A small image captioner, trained from scratch: encoder layers 6, decoder norm rmsnorm.
Rows from block 3 of the text decoder, named by matrix and row number. Rows with one number belong to one attention dimension. Each number is 128 + 24 x the weight over its row's rms, rounded and kept within 0 to 255. All counts start at 0. After the name is the row's rms in percent of the matrix's.
# v: cross-attention value (decoder.blocks.3.cross_attn.v.weight, 320x128), inputs 0-127
# proj: cross-attention output (decoder.blocks.3.cross_attn.proj.weight, 320x320, transposed), outputs 0-106
v.61 105 [131 111 138 109 116 140 149 129 132  87 184 124 140 140 105 138 168 120 183 129 148 119 176 141 156 136 117 155 148 143 104 140 172  76  92 129 136 122 122  99 111 140 136 137 106 138 102 119 125  89 143 139 121 174  90  97 125 145 142 141 186 112 150  86  96 133 110 101 148 117 137 111 126 114 119 122 162 113 174 139  92  93 166 154 163 134 130 125 138 128 101 130  96 137 131  91 124 143 130 162 148 165 121  98  99 121 121 114 160 139 135 133  99 120 123 138 137  77 162 126  92  80 109  95 127 162 144 139]
v.62 095 [ 94 151 127 118 102 143 137  64  93 162 136 112 158 105 120 121 131 134 149 108 103 125 138 145 107 113  96 128 119 115 110 108 143 144 119 185 104 118 101 152 133 161 113 151 133 134  79  87 141 149 173 160 117 108  92 129  96 128 109 133 119 147 124 116 132 107 100 122 136  87 134 108 131 116  97  96 112  96  67 104 103 162 122  70 116 117 152 142 122 172 141 178  88 138 147 127 117 165 113 144 114 119  73 116 100 115 108 120 154 133 138 161 156 113 133 143 118 120 140  93 157 123 102 141 126 155 130 159]
v.63 097 [146 142 125 123 134 103 155 111 148 126 116 144 184 140 158 142 121 133 156 126 130  96 163 138 164 136 145 100 174 176 141  96 156 117 105 143 108 118 184 165 132 139 121  99 105 118 108 146 149 132 140 127 150 139 111 138 140 116 123 108 138 123 158 133 148 129 144 129 126 114 159 119 134 123 203 146  98 161  57 134 106 120 129 152 108 166 124 145 154 130 162 132 109  86 133 145 118 104 151 100 130 106 159 106  83  78 126 140 101 141 139 122 120 185 103 134 106 138 138  84 129  98 119 139 168 124  99 147]
v.64 098 [117 119 149 117 140 119 160  68  91 111  81  71  55 146 119 135 113  97 100 128 154 115 112 133 181 129 133 118 133 154  96 141 135 132 113 113 124 142  92 119 123  82 108 126 152  93 119 131 129 124 130 107 136 120 108 127 112  92 118 168 155 114 133 119  90  96 123  84  94 167 117 128 138 125 150 148 106 135 116  94  66 120 141 104  83 171 116 124 110 158 112 110 127 188 126 156 117 136 114 116 131 137 156 157 152 148 135 153 138 116 142  91 114 128 123 149 119 149 151 116 146 144 128 113 123 103 167 119]
v.65 102 [133 107 130 150 127  84 125 132 149  98 145  62  92 103 125 114  61 182 131 153 101 111 140 112 100 141 145 144 122 112 133 124  95 132  92 162 106 107 127 115 118 109  86 132 163 124 148 140 158 122 119 151 156 104  95 113 132 115 133 134 143  85 130 108 127 114 108 132 115 171 118 127 137 121 167 139 125 182 132  87 132 140  81 169 120 118 129  84 101 128 115 165 119 118 110 120 108 145 174  95 111 181 141 108 148 144 105  98 139 129  90 146 118 132 127  77 138 148 134 133 128 105 118 143 105 121  99 151]
v.66 099 [130 107 120 209 137 139 193  95 171 160 112 119  91 104 131 110 138 107 108 153 145 140 130 162 133 131  72 146 107 115 136 109 121 164 157 149 127 113  94 138 135 114 159 139 130 153 140 124 123 110 127 126 127 111 142 166 152 171 148 176 125 142 182 173 102 115 150 129 108 150 111 146  95 137 154 152 141 117 131 112 161 160 139 155 172 132 145 117 118  94 110 115 154 117 136 149 122 159 102 161 143 131 141 165 140 132 108 110 116 100 133 114 140 145 171 133 158 108 135 150 113 130 163 132  98 114 169 145]
v.67 101 [108 133 126  87 127 162 134 145  96 150 153 106  76 128 135 153 193  78 118 127 145 149 106 124 114 139 128 167 114 133 143 109 135 117 132 133 116 144 159 135 145 133 157  98 136 119 131 133 166 125 137 143 129 166 130 112 100 117 122 159 159 124 112 109 132 153 122 105 103 142 115 118 131 118 134 140 122 128 137 204 150 156 117 181 132  66 126 141 148 119 139  84 158 130 129 126  74 141 112 100 111 194 129  97 156 144  87 136 125 102 111 104 114 117 120 123 108  98 130  90  98 126 166 155 131 155  93 124]
v.68 107 [144 145 163 126 143 122 133 110 132  94  98 129 111 155 142 152 119 104 113 165 141 101 129 119 128  93 106 123 147 116 101 163 100 135 155 132  93 151 130 179 116 156 133 124 112 120 141 120 109 112 123 125 121 152 113  84 138 150 134 171 137 134 168 140 101 164 140 156  90  93 113 166  89 122  93 129 106  87 100 149 153 177  90 154 142 163 143  99 146 105  94 115 132 132 103 142 182 152  96 106 154 113 158 146 131  99 172 109 132 118 149 131 155 138 136 114 111 157 130 104 167 138 150  75 170 125 108 129]
v.69 099 [ 87 139 141 128 145 134 100 134  97 125 142 124  96 180 191 138 159 141 142 132 111 115 133 112 133  81 137 107  90 114 139 165 124 112 119 125 137 143 109 107 141 107 155 151 137 156 105  96 105 134 107 136 155  84 145 123  70 130 116 102 115 136 149 122  88 107 148 121 134 143 146 172 131 109 125 139  88 125 118 120 121  98 111 138 101 166 151 149 127 141 118 112 115 133  91 188 104  97 128 138 142 167  95 117 142 128  74 150 114 167 137 101 155 146 103 131 152 100 156 114 104 102 143 153 176  78 118 126]
v.70 103 [165 135 145  86  95 142 136 115 104  92 133 142 110 130 107 163 100 129 124 129 113 164 126 167 150  97 134  99 138 120 142 136 161 104 163 106 122 182 136 125 111 119 107 167  99 153 142 134 124 119 105 134 132 120 100 117 122 132 128 121 115  63 161 123 158 146 142 183 150  99 152 151 137  99 149 126 142 117 152 175  70 132 116 151  96 157 170 129 154 108 137 111 116 175 156 125 138 110 128 157 105 131 151 132  97 105 169 147 139 120  64 151 152 119 146 170 141 150 136 120 133 121 126 153 123 158 151 149]
v.71 106 [138 102 105 156 130 165 135 123 147 146  95 161 140 160 163 100  84 135 155 121 134 144 141 110 167 128 156 142 103 142 113 119 114 116 119 130 143 124 122 117 157 111  56 135 103 155 130 106 136 129 122 115 119 144 125 135 108  86 136 117 110 123 138 120 115 141 126 150 154 127 133 145 140 147 114 115 120 157 121  65 124 140 140 109 142 154 139 128 132 137 108 178  81 107 143 134 141 135 137 139 145 181 164 158 143 117 169 113 133  99 160 124 138 166  70 151  92 196 121 160 160  75 129  99 157 128 162 121]
v.72 093 [112 132 143 144 112 155  87 104 152 107 105 170 119 128 123 162 161 148 147 165  88 136 150 110 100 127  86 155 125 125 153 124 135 149 159 120 142 140 114 122 120 157 130 177 173 171 100 159  93 103 181 119  54 124 146 152 138 122 139 154 135 108 125 110 175 151 137 143  98 107 153 140 111 118 137 164 111 145 125 105 127 176 136  72 133 114 115 145 161 138 136 134 155 128 146 154 109 142 104 127 162 131  82 133 129 103  87 132 157 113 127 125 124 148 117 113 140 151 156 166 108 131 112 116 150 156 158 142]
v.73 104 [159 128 126 141 133 152 103 130 122 190  94 115 112 117 112 136  91 142  95 131 141 124 138 152  92 103 137 174 131 165 122 143 141 113 128 123 120  84 127 110 123 151 163 194 144 109 132 128 117 164 112 122 144 168 153 152 126 104 126 163 135 102 174 113 159  89 154 160 115 167  99 128 116  95 119  94 125 126 105 128 104 125 127 130  90 136 125  89 111 161 113 117 109 167 108  87 126 122  85 179 139 168  96 123 114 133 131 166 120 129 132 131 165  81  93 134 128 132 106 166 104 136 127 114 105 116 135 147]
v.74 101 [131 128 173 105  93 132 141 163 176 140 139 133 117  93 129 117 123  93 134 124 162 144  94 121 140 106 121 133 147 119 104 143 111 135  81 161 131 131 124 173  86 145 125  78  98 120 157 157  98 162  73  86 138 145 125 111  95 139 149 132 119 134 138 123 158 167  73 108  90 134 109 132 158 136 136 156 107 137 104 132 149 112 132 148  93 123  95 150 127  82  94 124 157 146  96 144 153 158 122 175 109  93 150  96 128 106 124 130 128 138 170 154 144 110 127 128 129 129 156 160 140 132 129  99 131 155 131  83]
proj.61 101 [124 131 166 144 122 148  93 143 118 162 136 143 153  96 131  76 114 132 189 133 112 161 133 147 134  66 106 137 123 112 117 129  95 131 115 141 137 164 158 141 150 148 123 159 118 117 135 117  74 119 116 152  98 140 104 152 117 121 155 106  92  78 118 121 157 111 130 110 142 104  99 125 111 108 174 143 133  92 165 114 153 106  88 128 154 103 128 135  97 119 140 122 125 124 144 100 106 147 171 134 145 146 127 155 150 130  79]
proj.62 100 [136 121 182  93  82  96 155 133 173 116  95 165 116 159  66  90 137 109 188 166 104 155 122 141 134 160 128 114 123  71 100 106 115 119 137  93 105 120 176 112 141  90  73 114 144 149 137 124 147 133 148 137 109 151 107 133 119 125 117 106 128 135  96 103 127  90  97 128 144 119 142 120 194  99 122 115 142 162 127 107 138 144 149 110 124 160 123 129 146 141 132  99 107 110 133 130  93 116 144 114 128  99 142 146 108  89 169]
proj.63 101 [124  69 131 130 127 128 131 140 105 111 157 115 154 114  95 179 132 123 150 146 102 132 131 123 144 154  97 111 117  73 109 122  93 123 112 119 141 118 101 138  97 131 155  89 103 148 123 158 112 146 124 118  94  50 114 102 159 151 143 114 122 124 130 143 153 138 153 125 109 153  79 135 129 125 171 161 122 114 128 150 124  96 103  85 133 151 138 142 137 115 118 103 136 116  95 145 121 130  88 124 111 105 104 146 113 124 131]
proj.64 105 [143  93 113 130 143 184  87 140  98  90 192 140 135 105  99 136 122 137 138 101 119 120 135 111 129  90 118 130  92 142 124 176 152 126 151 165 114 111 126 129 163 130 145  89 138 120 121 100  84 112 165 136 111 143 125 130 138 124 164 107 153 152 113  71 136 138  64 164 138 101 142 120 155 107 137 128 132 157 154  90 112 105 128 101 114 124  93 113 163 142 123 146 124 162 109 118 127 166 105 136  91 126 139 147 156 132 130]
proj.65 100 [128 123 151 128 147 107 127 107 125 139 107 138 158 133 126 105 137 160 106 101 128 128 107 149 137 152 110 148 124 160 183 123 130 169  89 119 153 143 139 156 145 176 114 144 153 137 136 106 135 110 114 118 131 144 107 115 148 171  93 102 138 158 114 115 138 142 146 128 114  76  89 129  97 125 154 162 105 110 113 125 135 121 152 111 139 160 128 142 136 115  85 164 129 165  98 174 161 100 132 127 114 112 154 166 116  90  79]
proj.66 098 [ 74 137 144 104 122 147 145 107 186  67 140  77 148 167 131 172 100  94 133 118 108 160  94 110  81 130 120 104 126 177 157 134  73  86 157 136 146 108 114 119 137 124 153 113 162 141 135  87  99 141 159 103 161 153 125 107 143 147 111 140 116 125 141 129 132 110  92 107 118  93 163 151 164 142 172 134 104 129 120 118 143  81 143 135 123 125 122 159 116 102 102 169  99 104 135 123 109 119  99 104 169 129 113 100 138 155 128]
proj.67 097 [172 125 148 140 101 164  91 139 126 154 120 120 147 129 111 106 122 151 170 152  94 174 168 132 123 123 129 138  68 139 140 130  93 152 114 148 135 128 131 142 115 140 121 172 148 147 123 126 134 109 114 120 151 131 122  71 120 150 154  79 171 163 140 152  76 130 143 144 139 127 108  90 140 170 153  96 161 116 108 101 147 135 109 136 137 130 185 134 108 164  87 142 134 157 118 140 102  80 149  86 141  78 111 126 146 146 129]
proj.68 101 [111 112 137 118 149 170  94 154 129 123 129 134 155 173 126 132 131 112  97 124 119 117 105 100 123 119 136  62 149 137 120 135 137  94 129  69 121 127  91 119  94 168 126 127 133 127 163 152 150 152 106 127 150 188 126 134 122 136 125 129  99  96  92 154 125 134  97  91 164 136 180 117 131 130 148 128 123 105 166  90 148 154 135 167 118 146 152 131 139 157 130 165 158 132 135 107 111 158  88 104 120 151 107 117 134 152 133]
proj.69 094 [ 65 125  87 144 141 120 112 125 122 114  94 147 117 148 111 151 146 103 160 131 143 120 140  88 118 122  93 125 188 100  99 100 165 128 161 146 109 156 134 112 139 146 146  99 148 109 176 112 132 107 128 135 134 128 187 150 114 116 111  58  57 135 157 136 119 114 141 112 106 126 126 134 141 126 123 152 120 120 138 131  99 134 122 110 110 126  69 113 144 140 130 133 101 191 101 135  79 158 118 125 140  83  97 128 132 107 124]
proj.70 102 [115 154 117 143 155 123  87 163 192 117 116 176 121  85 118 108 161 130  88 171 102  84 133 146 166 142 110  96 134 116 154 109 110 115 134 118  87  97 129 103 118 125 129 135 110 117  84 135 139 101 149 127  93 154 132 153 175 120 148 135 127 178 106 136 132  95 124 113 168  99 146 113  92 137  98 117 189 104 194 136  82  48 115 132  99 169 103 148 159 112 172  90 108 123 114 136 114 112 105 150 142 122 150 165 114 144 157]
proj.71 098 [144 137 121 134  88 106  97 112 140 103 123 143 133 150 167 165 107 158 132 131 109 101 117 200 119  84 133 125 156 133 170 138  92 130 135 146 133 144  99 152 122 137 121  99 133 160 178 154 117 105 129 129 117 186 120 154 104 133  95 126  76 142 150  90 151 129  95 107 151 143 156 136 149 118 187 121 101 137 120 112 137 145  99 115  92 113 107 102 126 126 194 108 157 154 159 100  85 142 109 159 112 139 198  92 143 114 169]
proj.72 093 [143 135 144 145 129  87 154 120 125 114 158 113 113  97  87 102 113 145 141  97 164 126 118 114 136 120 127  91 140 142 127  78 146  99 139 145 117 126 148 134 110 136 117  97 126 153 165 141  81 129 149 154 127 109 173 126 115 115 121 135 135 102 105 178 142 135 143 128 151 146 148 162 128 153 108 132 190 143  93 172 126 122 152 164 126 142 202 124 134 121 177 128 112  89 127 155  91 175 106 118 146  81  97 105 154  97 121]
proj.73 105 [104 175 102 128 115 165 142 137 156 106 178 106 110 128 144  85 114  98 136 132 100 123 118 112 138 135 100 125  72 163 162  95  55 119  93 161  75 126  88 122 102 116 169 122 118  92 144 109 140 122 144 171 122 100 132 110 120 135 179 149 126 113 119 158  87 138  92 156 113 168 161 140 135 146 143 128 142 128 150 118 143 111 114 154 148 137 117 138 124 140 125 127 106 160 133 150 124 137 113 132 117 148  90 149 141 120 128]
proj.74 097 [140 125 136 127 140 135 103  89 150 131  83 181 124 124 124 128 116 146 146 136  85 153 127 133 155 122 145 129 165  98 159 123 145 171 144  95 160  94 101 158 114 132 158 131 120 108 163 151 127 154 128 146 148 154 131  85 109 176 119 158 135 117 163 142 124 161 173 139 115 143 162 145 143 128 143 143 136 135 157 131 131 141  75 101 110  74 144 155 127 167 140 133 108 135 123 164 110 144 147 133 161 153  95 158  76 136  95]