python train.py --model="image captioner" --dataset="photos with spoken descriptions (Open Images, Localized Narratives)" --train_examples=50862 --image_size=64 --crop_scale_min=1 --horizontal_flip=true --translate=0.12 --cutout=0.25 --tokenizer="word" --vocab_size=4585 --encoder_arch="vit" --encoder_norm="layernorm" --encoder_norm_position="pre" --encoder_activation="silu" --encoder_head_dim=64 --encoder_fused_qkv=true --encoder_bias="all" --encoder_qk_norm=false --encoder_parallel_block=false --encoder_inner_norm=false --encoder_moe="expert_choice" --encoder_drop_path=0.1 --encoder_num_experts=4 --encoder_moe_every=1 --encoder_expert_mlp_ratio=0.5 --encoder_experts_per_token=1 --encoder_shared_expert=true --encoder_patch_size=[4, 4] --encoder_conv_stem=true --encoder_layers=6 --encoder_width=128 --encoder_positions="rope" --fusion="cross_attention" --label_smoothing=0.1 --decoder_width=320 --decoder_layers=6 --decoder_norm="rmsnorm" --decoder_norm_position="pre" --decoder_activation="gelu" --decoder_mlp_ratio=3 --decoder_head_dim=32 --decoder_fused_qkv=true --decoder_bias="none" --decoder_qk_norm=false --decoder_parallel_block=false --decoder_inner_norm=false --decoder_drop_path=0.05 --decoder_positions="sincos" --decoder_cross_attention_every=1 --decoder_tie_embeddings=false --residual_init="scaled_by_depth" --optimizer="soap" --beta2=0.99 --learning_rate=0.0026 --beta1=0.95 --shampoo_beta=0.99 --eps=1e-08 --precondition_frequency=20 --max_precond_dim=512 --one_sided=false --adamw_lr_other_params=0.0011 --max_steps=8400 --batch_size=128 --epochs=21.1 --lr_schedule="wsd" --decay_fraction=0.2 --final_lr_fraction=0 --warmup_steps=1680 --weight_decay=0.07 --adamw_weight_decay_other_params=0.05
Rows from block 2 of the text decoder of a small image captioner, named by matrix and row number. Rows with one number belong to one neuron. Each number is 50 + 10 x the weight over its row's rms, rounded and kept within 0 to 99. All counts start at 0.
After each neuron's rows are labels from the 100 texts, of 14976, where the neuron reaches its highest value: "tokens" is the input token at the peak. Only what is clearly more common there than usual is listed. The data: photos with spoken descriptions (Open Images, Localized Narratives). In brackets: how many of the 100, against the usual share in percent.
# fc1: MLP up (decoder.blocks.2.mlp.fc1.weight, 960x320), inputs 0-79
# fc2: MLP down (decoder.blocks.2.mlp.fc2.weight, 320x960, transposed), outputs 0-79

fc1.748:47 49 47 46 50 64 63 41 41 52 75 53 59 57 45 37 59 52 39 59 61 44 53 53 32 62 60 55 54 46 52 38 37 44 59 28 51 28 49 42 48 40 81 51 61 49 55 59 48 41 46 62 57 38 68 48 46 56 49 47 77 27 48 45 73 49 44 49 55 65 52 60 45 40 53 47 31 47 62 67
fc2.748:67 56 35 50 44 44 51 47 44 34 50 42 52 66 57 54 53 43 59 32 44 36 33 61 55 52 55 44 57 58 51 50 49 44 58 47 71 53 61 56 65 47 53 39 35 51 48 51 57 45 29 51 52 66 34 38 45 59 57 49 46 59 39 47 67 45 49 67 58 39 41 38 51 45 55 44 57 36 46 48
tokens: "." (48 vs 5.2); "objects" (18 vs 0.2); "image" (9 vs 2.4)

fc1.10:40 55 54 55 46 49 49 65 44 59 48 26 48 51 33 45 44 52 24 45 42 57 36 61 52 47 46 48 56 53 65 47 61 47 38 47 61 37 41 40 38 56 57 43 60 73 56 56 48 69 62 52 44 37 24 29 53 30 44 54 66 56 37 51 43 70 38 57 46 49 46 48 48 60 57 65 55 48 52 48
fc2.10:62 45 31 62 41 64 42 63 46 37 42 38 43 64 55 60 57 45 29 48 51 50 40 53 66 65 44 54 42 51 45 40 65 39 40 52 58 46 52 48 46 62 54 53 47 34 55 47 54 58 42 49 48 51 53 58 42 45 63 67 36 64 40 43 58 41 38 57 59 39 44 60 48 55 57 60 43 46 55 59
tokens: "." (19 vs 5.2); "person" (13 vs 0.5); "front" (10 vs 0.3)

fc1.50:58 50 58 47 67 34 49 48 58 54 63 44 54 42 65 41 50 47 60 49 57 73 56 44 55 48 47 61 49 40 41 55 55 45 42 46 68 33 29 36 58 40 63 41 66 46 64 53 56 57 33 43 46 52 53 22 49 56 50 67 50 51 64 31 59 54 45 53 54 53 52 46 59 55 41 55 45 55 52 48
fc2.50:59 46 26 39 52 40 47 35 55 59 64 41 50 72 49 61 46 49 36 39 58 52 54 65 54 47 59 46 58 54 41 28 47 45 47 52 59 50 40 24 43 54 38 33 65 41 50 63 57 57 48 40 60 53 38 51 50 46 39 52 41 36 42 54 76 51 39 50 55 70 41 45 55 65 52 47 51 68 51 51
tokens: "and" (17 vs 3.9); "ground" (16 vs 0.2); "on" (8 vs 2.4); "to" (8 vs 0.3)

fc1.424:42 55 51 35 70 60 50 58 43 51 39 56 57 43 38 48 54 44 35 45 60 42 64 45 38 43 42 40 48 63 41 44 52 44 25 48 38 47 48 52 44 63 54 54 48 49 54 50 59 55 61 60 50 53 70 44 48 63 40 57 65 62 41 63 47 48 53 67 39 48 61 38 68 55 54 54 32 34 54 55
fc2.424:52 49 59 59 28 39 50 25 65 51 57 46 51 53 45 64 59 63 47 50 46 61 60 64 39 34 48 52 47 47 46 62 56 57 64 61 37 55 49 72 66 74 58 36 46 31 62 51 47 70 43 76 55 43 63 53 51 33 51 59 48 41 53 43 65 46 46 48 54 45 53 42 52 61 61 40 51 38 49 54
tokens: "and" (33 vs 3.9); "is" (14 vs 3.6)

fc1.128:49 46 52 51 53 68 63 48 65 39 65 59 48 55 56 45 57 57 44 55 31 54 53 46 60 62 54 57 62 65 57 66 59 45 61 48 46 52 44 51 59 53 53 61 53 72 60 40 59 36 39 49 55 54 59 56 38 39 45 66 55 47 50 54 72 58 54 48 38 54 73 50 41 30 62 51 38 59 51 46
fc2.128:44 48 59 60 46 52 64 55 50 47 43 50 45 39 69 46 63 71 47 73 65 60 48 58 61 47 38 46 57 45 40 49 57 44 58 46 51 65 65 43 49 69 33 53 44 68 44 54 47 50 42 56 58 54 65 39 42 51 44 47 43 43 45 63 46 59 69 49 54 38 59 38 37 64 51 48 59 40 40 42
tokens: "." (67 vs 5.2); "see" (13 vs 3.4)

fc1.361:38 42 51 42 39 56 24 42 58 43 47 50 56 48 38 50 34 36 43 33 69 43 64 49 48 51 47 52 52 48 48 43 54 48 48 60 44 41 48 46 62 58 53 47 54 39 71 50 48 56 52 53 50 57 53 24 55 41 53 42 49 48 48 36 58 46 41 50 48 66 36 33 65 56 54 47 36 53 45 57
fc2.361:65 50 60 54 42 50 35 29 36 48 45 63 50 68 57 69 49 46 53 46 38 41 55 43 43 64 62 50 48 55 63 52 61 66 30 52 60 43 42 44 62 52 38 67 42 59 55 40 56 53 45 30 46 39 60 56 57 65 26 57 44 59 63 57 44 57 54 45 57 37 56 46 67 41 29 53 37 33 55 55
tokens: "and" (32 vs 3.9); "i" (26 vs 1.2); "," (22 vs 3.8); "is" (10 vs 3.6)

fc1.403:38 60 45 57 48 54 52 57 60 44 57 48 39 28 42 44 54 44 38 29 62 78 23 47 60 48 33 49 42 65 50 69 42 41 53 54 68 56 70 34 61 45 37 55 74 56 60 45 34 51 50 49 47 53 51 40 49 45 53 58 52 42 43 50 53 41 59 62 43 48 56 58 59 48 50 53 41 55 48 45
fc2.403:41 56 64 41 56 39 45 57 46 54 55 37 51 38 43 49 55 60 54 49 64 57 36 32 49 51 61 35 43 43 56 49 56 48 51 45 52 57 52 46 44 31 39 41 49 52 36 52 32 63 36 43 58 54 38 49 42 56 45 34 61 41 64 34 57 54 39 36 48 55 50 58 68 63 46 39 51 67 52 65
tokens: "." (46 vs 5.2); "in" (21 vs 5); "on" (14 vs 2.4); "to" (12 vs 0.3)

fc1.546:48 41 61 59 28 56 52 67 44 43 50 61 56 50 63 53 64 34 46 63 70 64 52 47 42 32 47 53 40 55 32 37 53 40 53 53 49 55 46 37 44 42 41 49 52 50 49 62 45 46 39 54 45 23 34 48 47 48 43 57 48 53 43 38 39 47 43 57 44 41 55 44 51 39 60 34 40 54 46 39
fc2.546:45 33 43 61 53 59 64 55 52 39 38 33 45 55 54 44 54 48 60 49 50 36 56 47 43 30 73 45 51 42 23 43 45 47 57 55 49 47 45 62 53 59 32 49 27 67 41 32 53 45 41 35 49 56 23 47 57 00 55 35 75 52 58 38 61 40 60 57 69 63 61 56 51 47 50 58 60 56 57 59
tokens: "the" (82 vs 7.1); "which" (8 vs 0.3)

fc1.31:65 50 55 45 55 51 54 73 60 52 47 54 65 43 35 52 44 54 53 57 64 53 73 69 48 43 51 61 49 52 33 66 39 49 47 38 49 45 41 39 38 59 60 40 66 58 64 44 63 57 38 59 69 48 61 52 50 46 62 57 51 59 54 46 51 62 59 38 38 56 48 57 65 54 56 40 46 43 52 58
fc2.31:42 68 49 37 51 59 46 46 77 67 66 51 40 45 48 53 49 74 55 45 51 53 49 55 54 50 54 67 53 66 55 30 42 45 42 56 60 51 58 62 62 47 63 58 60 50 45 38 65 42 63 62 48 28 48 60 34 62 54 37 71 67 36 54 57 35 54 58 51 63 45 40 60 62 53 43 47 47 49 58
tokens: "." (26 vs 5.2); "and" (21 vs 3.9); "," (11 vs 3.8); "at" (9 vs 0.6)

fc1.708:49 47 48 45 62 55 41 49 47 59 22 43 54 65 60 41 59 39 57 36 45 47 44 43 53 49 37 57 70 65 61 50 56 46 67 58 34 48 51 47 60 49 58 44 50 55 56 49 61 59 55 43 55 45 61 32 52 41 52 62 37 49 54 49 57 57 32 71 49 56 49 58 56 31 54 34 57 46 62 38
fc2.708:32 45 37 65 54 47 51 52 40 42 60 32 57 68 39 38 38 68 69 70 35 54 46 69 60 53 53 56 54 70 27 27 36 54 49 28 51 53 48 50 59 42 48 43 46 35 68 46 46 57 47 41 31 30 63 43 52 22 57 63 50 52 63 56 55 41 53 60 40 61 43 73 46 54 45 44 55 51 41 62
tokens: "the" (44 vs 7.1); "there" (18 vs 3.7); "one" (12 vs 0.2); "are" (8 vs 2.1)

fc1.295:31 56 50 38 67 58 76 51 47 54 57 76 55 36 64 45 66 54 35 42 40 63 52 55 31 56 50 48 52 68 38 53 49 43 56 56 54 54 40 60 53 64 49 42 50 48 49 51 55 51 50 43 46 75 55 24 73 51 38 38 55 37 40 53 45 59 75 37 51 38 47 65 53 59 71 48 37 55 44 45
fc2.295:58 53 67 46 41 48 60 45 40 60 45 50 52 71 46 38 43 59 45 52 56 39 58 42 42 37 65 53 60 65 18 49 66 55 54 45 46 40 49 41 49 72 56 39 28 53 58 52 51 68 67 55 44 57 49 44 51 52 61 34 69 44 60 49 59 45 44 60 56 45 80 64 30 54 51 41 51 78 64 40
tokens: "the" (39 vs 7.1); "green" (18 vs 0.1); "their" (14 vs 0.1)

fc1.243:37 36 44 55 60 48 45 46 51 61 37 54 55 34 42 56 49 53 50 48 52 54 59 61 63 45 32 61 73 61 48 37 61 45 47 56 58 64 42 46 38 49 62 32 61 51 41 40 44 48 45 40 47 62 44 55 38 41 73 51 59 32 59 62 49 53 55 62 41 54 61 58 39 62 57 38 45 48 54 56
fc2.243:50 52 56 61 52 33 57 51 49 54 66 41 47 55 39 60 56 43 36 51 49 38 44 39 37 58 40 60 60 55 51 49 49 52 42 45 47 50 43 72 50 41 55 54 52 52 49 57 48 39 62 26 45 58 43 50 58 43 66 51 60 47 26 50 43 48 50 40 56 44 59 35 53 46 43 58 44 49 51 68
tokens: "front" (32 vs 0.3); "." (27 vs 5.2); "here" (16 vs 0.3)

fc1.40:72 47 52 47 70 60 43 42 64 57 61 54 52 38 39 44 65 57 55 47 56 49 47 60 70 44 47 70 35 49 56 60 29 39 49 57 43 29 43 50 64 51 55 48 47 38 45 48 61 50 50 57 37 38 50 57 51 50 45 67 54 48 58 51 45 47 49 56 27 36 50 29 58 60 53 35 50 45 37 47
fc2.40:43 44 46 54 51 48 45 52 52 44 57 49 43 35 54 48 41 50 46 64 33 65 68 49 58 42 57 54 54 64 63 41 55 49 39 48 49 49 38 26 55 64 64 56 60 37 47 71 76 59 59 65 55 42 41 43 52 69 40 58 42 57 60 64 43 53 52 62 32 46 38 52 31 43 38 32 50 62 60 36
tokens: "and" (73 vs 3.9)

fc1.414:53 52 47 61 55 52 35 45 43 49 61 46 69 43 45 48 53 39 63 44 37 58 59 33 48 38 48 40 70 40 51 61 45 56 55 59 52 45 64 55 46 45 60 51 43 41 49 48 50 46 57 45 29 47 64 62 62 51 48 49 63 44 47 42 55 40 48 45 47 57 33 54 53 58 61 29 46 40 46 38
fc2.414:40 67 40 44 53 55 50 62 41 36 69 51 51 50 42 43 63 59 48 50 37 54 50 45 53 64 25 44 75 51 47 59 52 63 61 60 43 47 41 42 59 47 49 43 50 43 51 75 52 41 64 52 57 72 52 59 31 64 39 49 52 52 45 51 61 66 49 54 58 53 32 32 34 42 44 55 51 44 48 60
tokens: "and" (74 vs 3.9); "covered" (10 vs 0)

fc1.196:56 61 31 54 54 45 51 53 77 46 49 46 39 49 45 50 62 66 44 57 50 52 54 59 52 37 64 31 31 75 53 39 51 52 42 43 45 47 54 49 54 48 47 60 68 50 49 56 48 48 46 56 45 43 39 69 47 56 48 51 53 36 45 39 55 58 56 55 65 60 57 62 35 45 59 52 63 49 40 46
fc2.196:56 59 56 36 45 49 59 52 32 54 52 66 56 67 57 54 55 68 57 66 50 62 46 56 46 53 45 50 50 43 29 65 61 61 55 36 52 34 51 52 44 52 50 57 55 63 53 38 47 35 37 53 56 47 51 47 45 55 56 53 47 34 56 45 52 43 61 60 62 63 53 52 53 59 49 61 50 77 75 44
tokens: "." (24 vs 5.2); "and" (22 vs 3.9); "image" (16 vs 2.4); "table" (12 vs 0.5)

fc1.573:45 61 35 49 48 38 43 51 30 44 52 58 59 55 35 50 48 50 38 53 67 35 52 45 21 62 39 75 73 65 41 38 66 63 46 31 47 56 49 39 36 47 42 48 41 52 72 45 27 45 54 33 49 60 51 59 38 38 39 50 57 50 55 50 47 59 54 63 57 53 42 46 58 54 44 52 47 29 63 47
fc2.573:32 61 53 41 40 43 37 51 60 20 57 51 56 40 62 62 51 55 57 53 54 29 53 50 68 60 39 51 65 52 59 53 49 38 33 65 61 39 67 53 36 43 43 55 45 57 51 58 39 65 75 38 52 50 47 50 40 58 58 60 53 58 41 49 67 41 58 42 20 43 49 46 52 59 45 56 44 58 63 54
tokens: "front" (48 vs 0.3); "poles" (20 vs 0.1)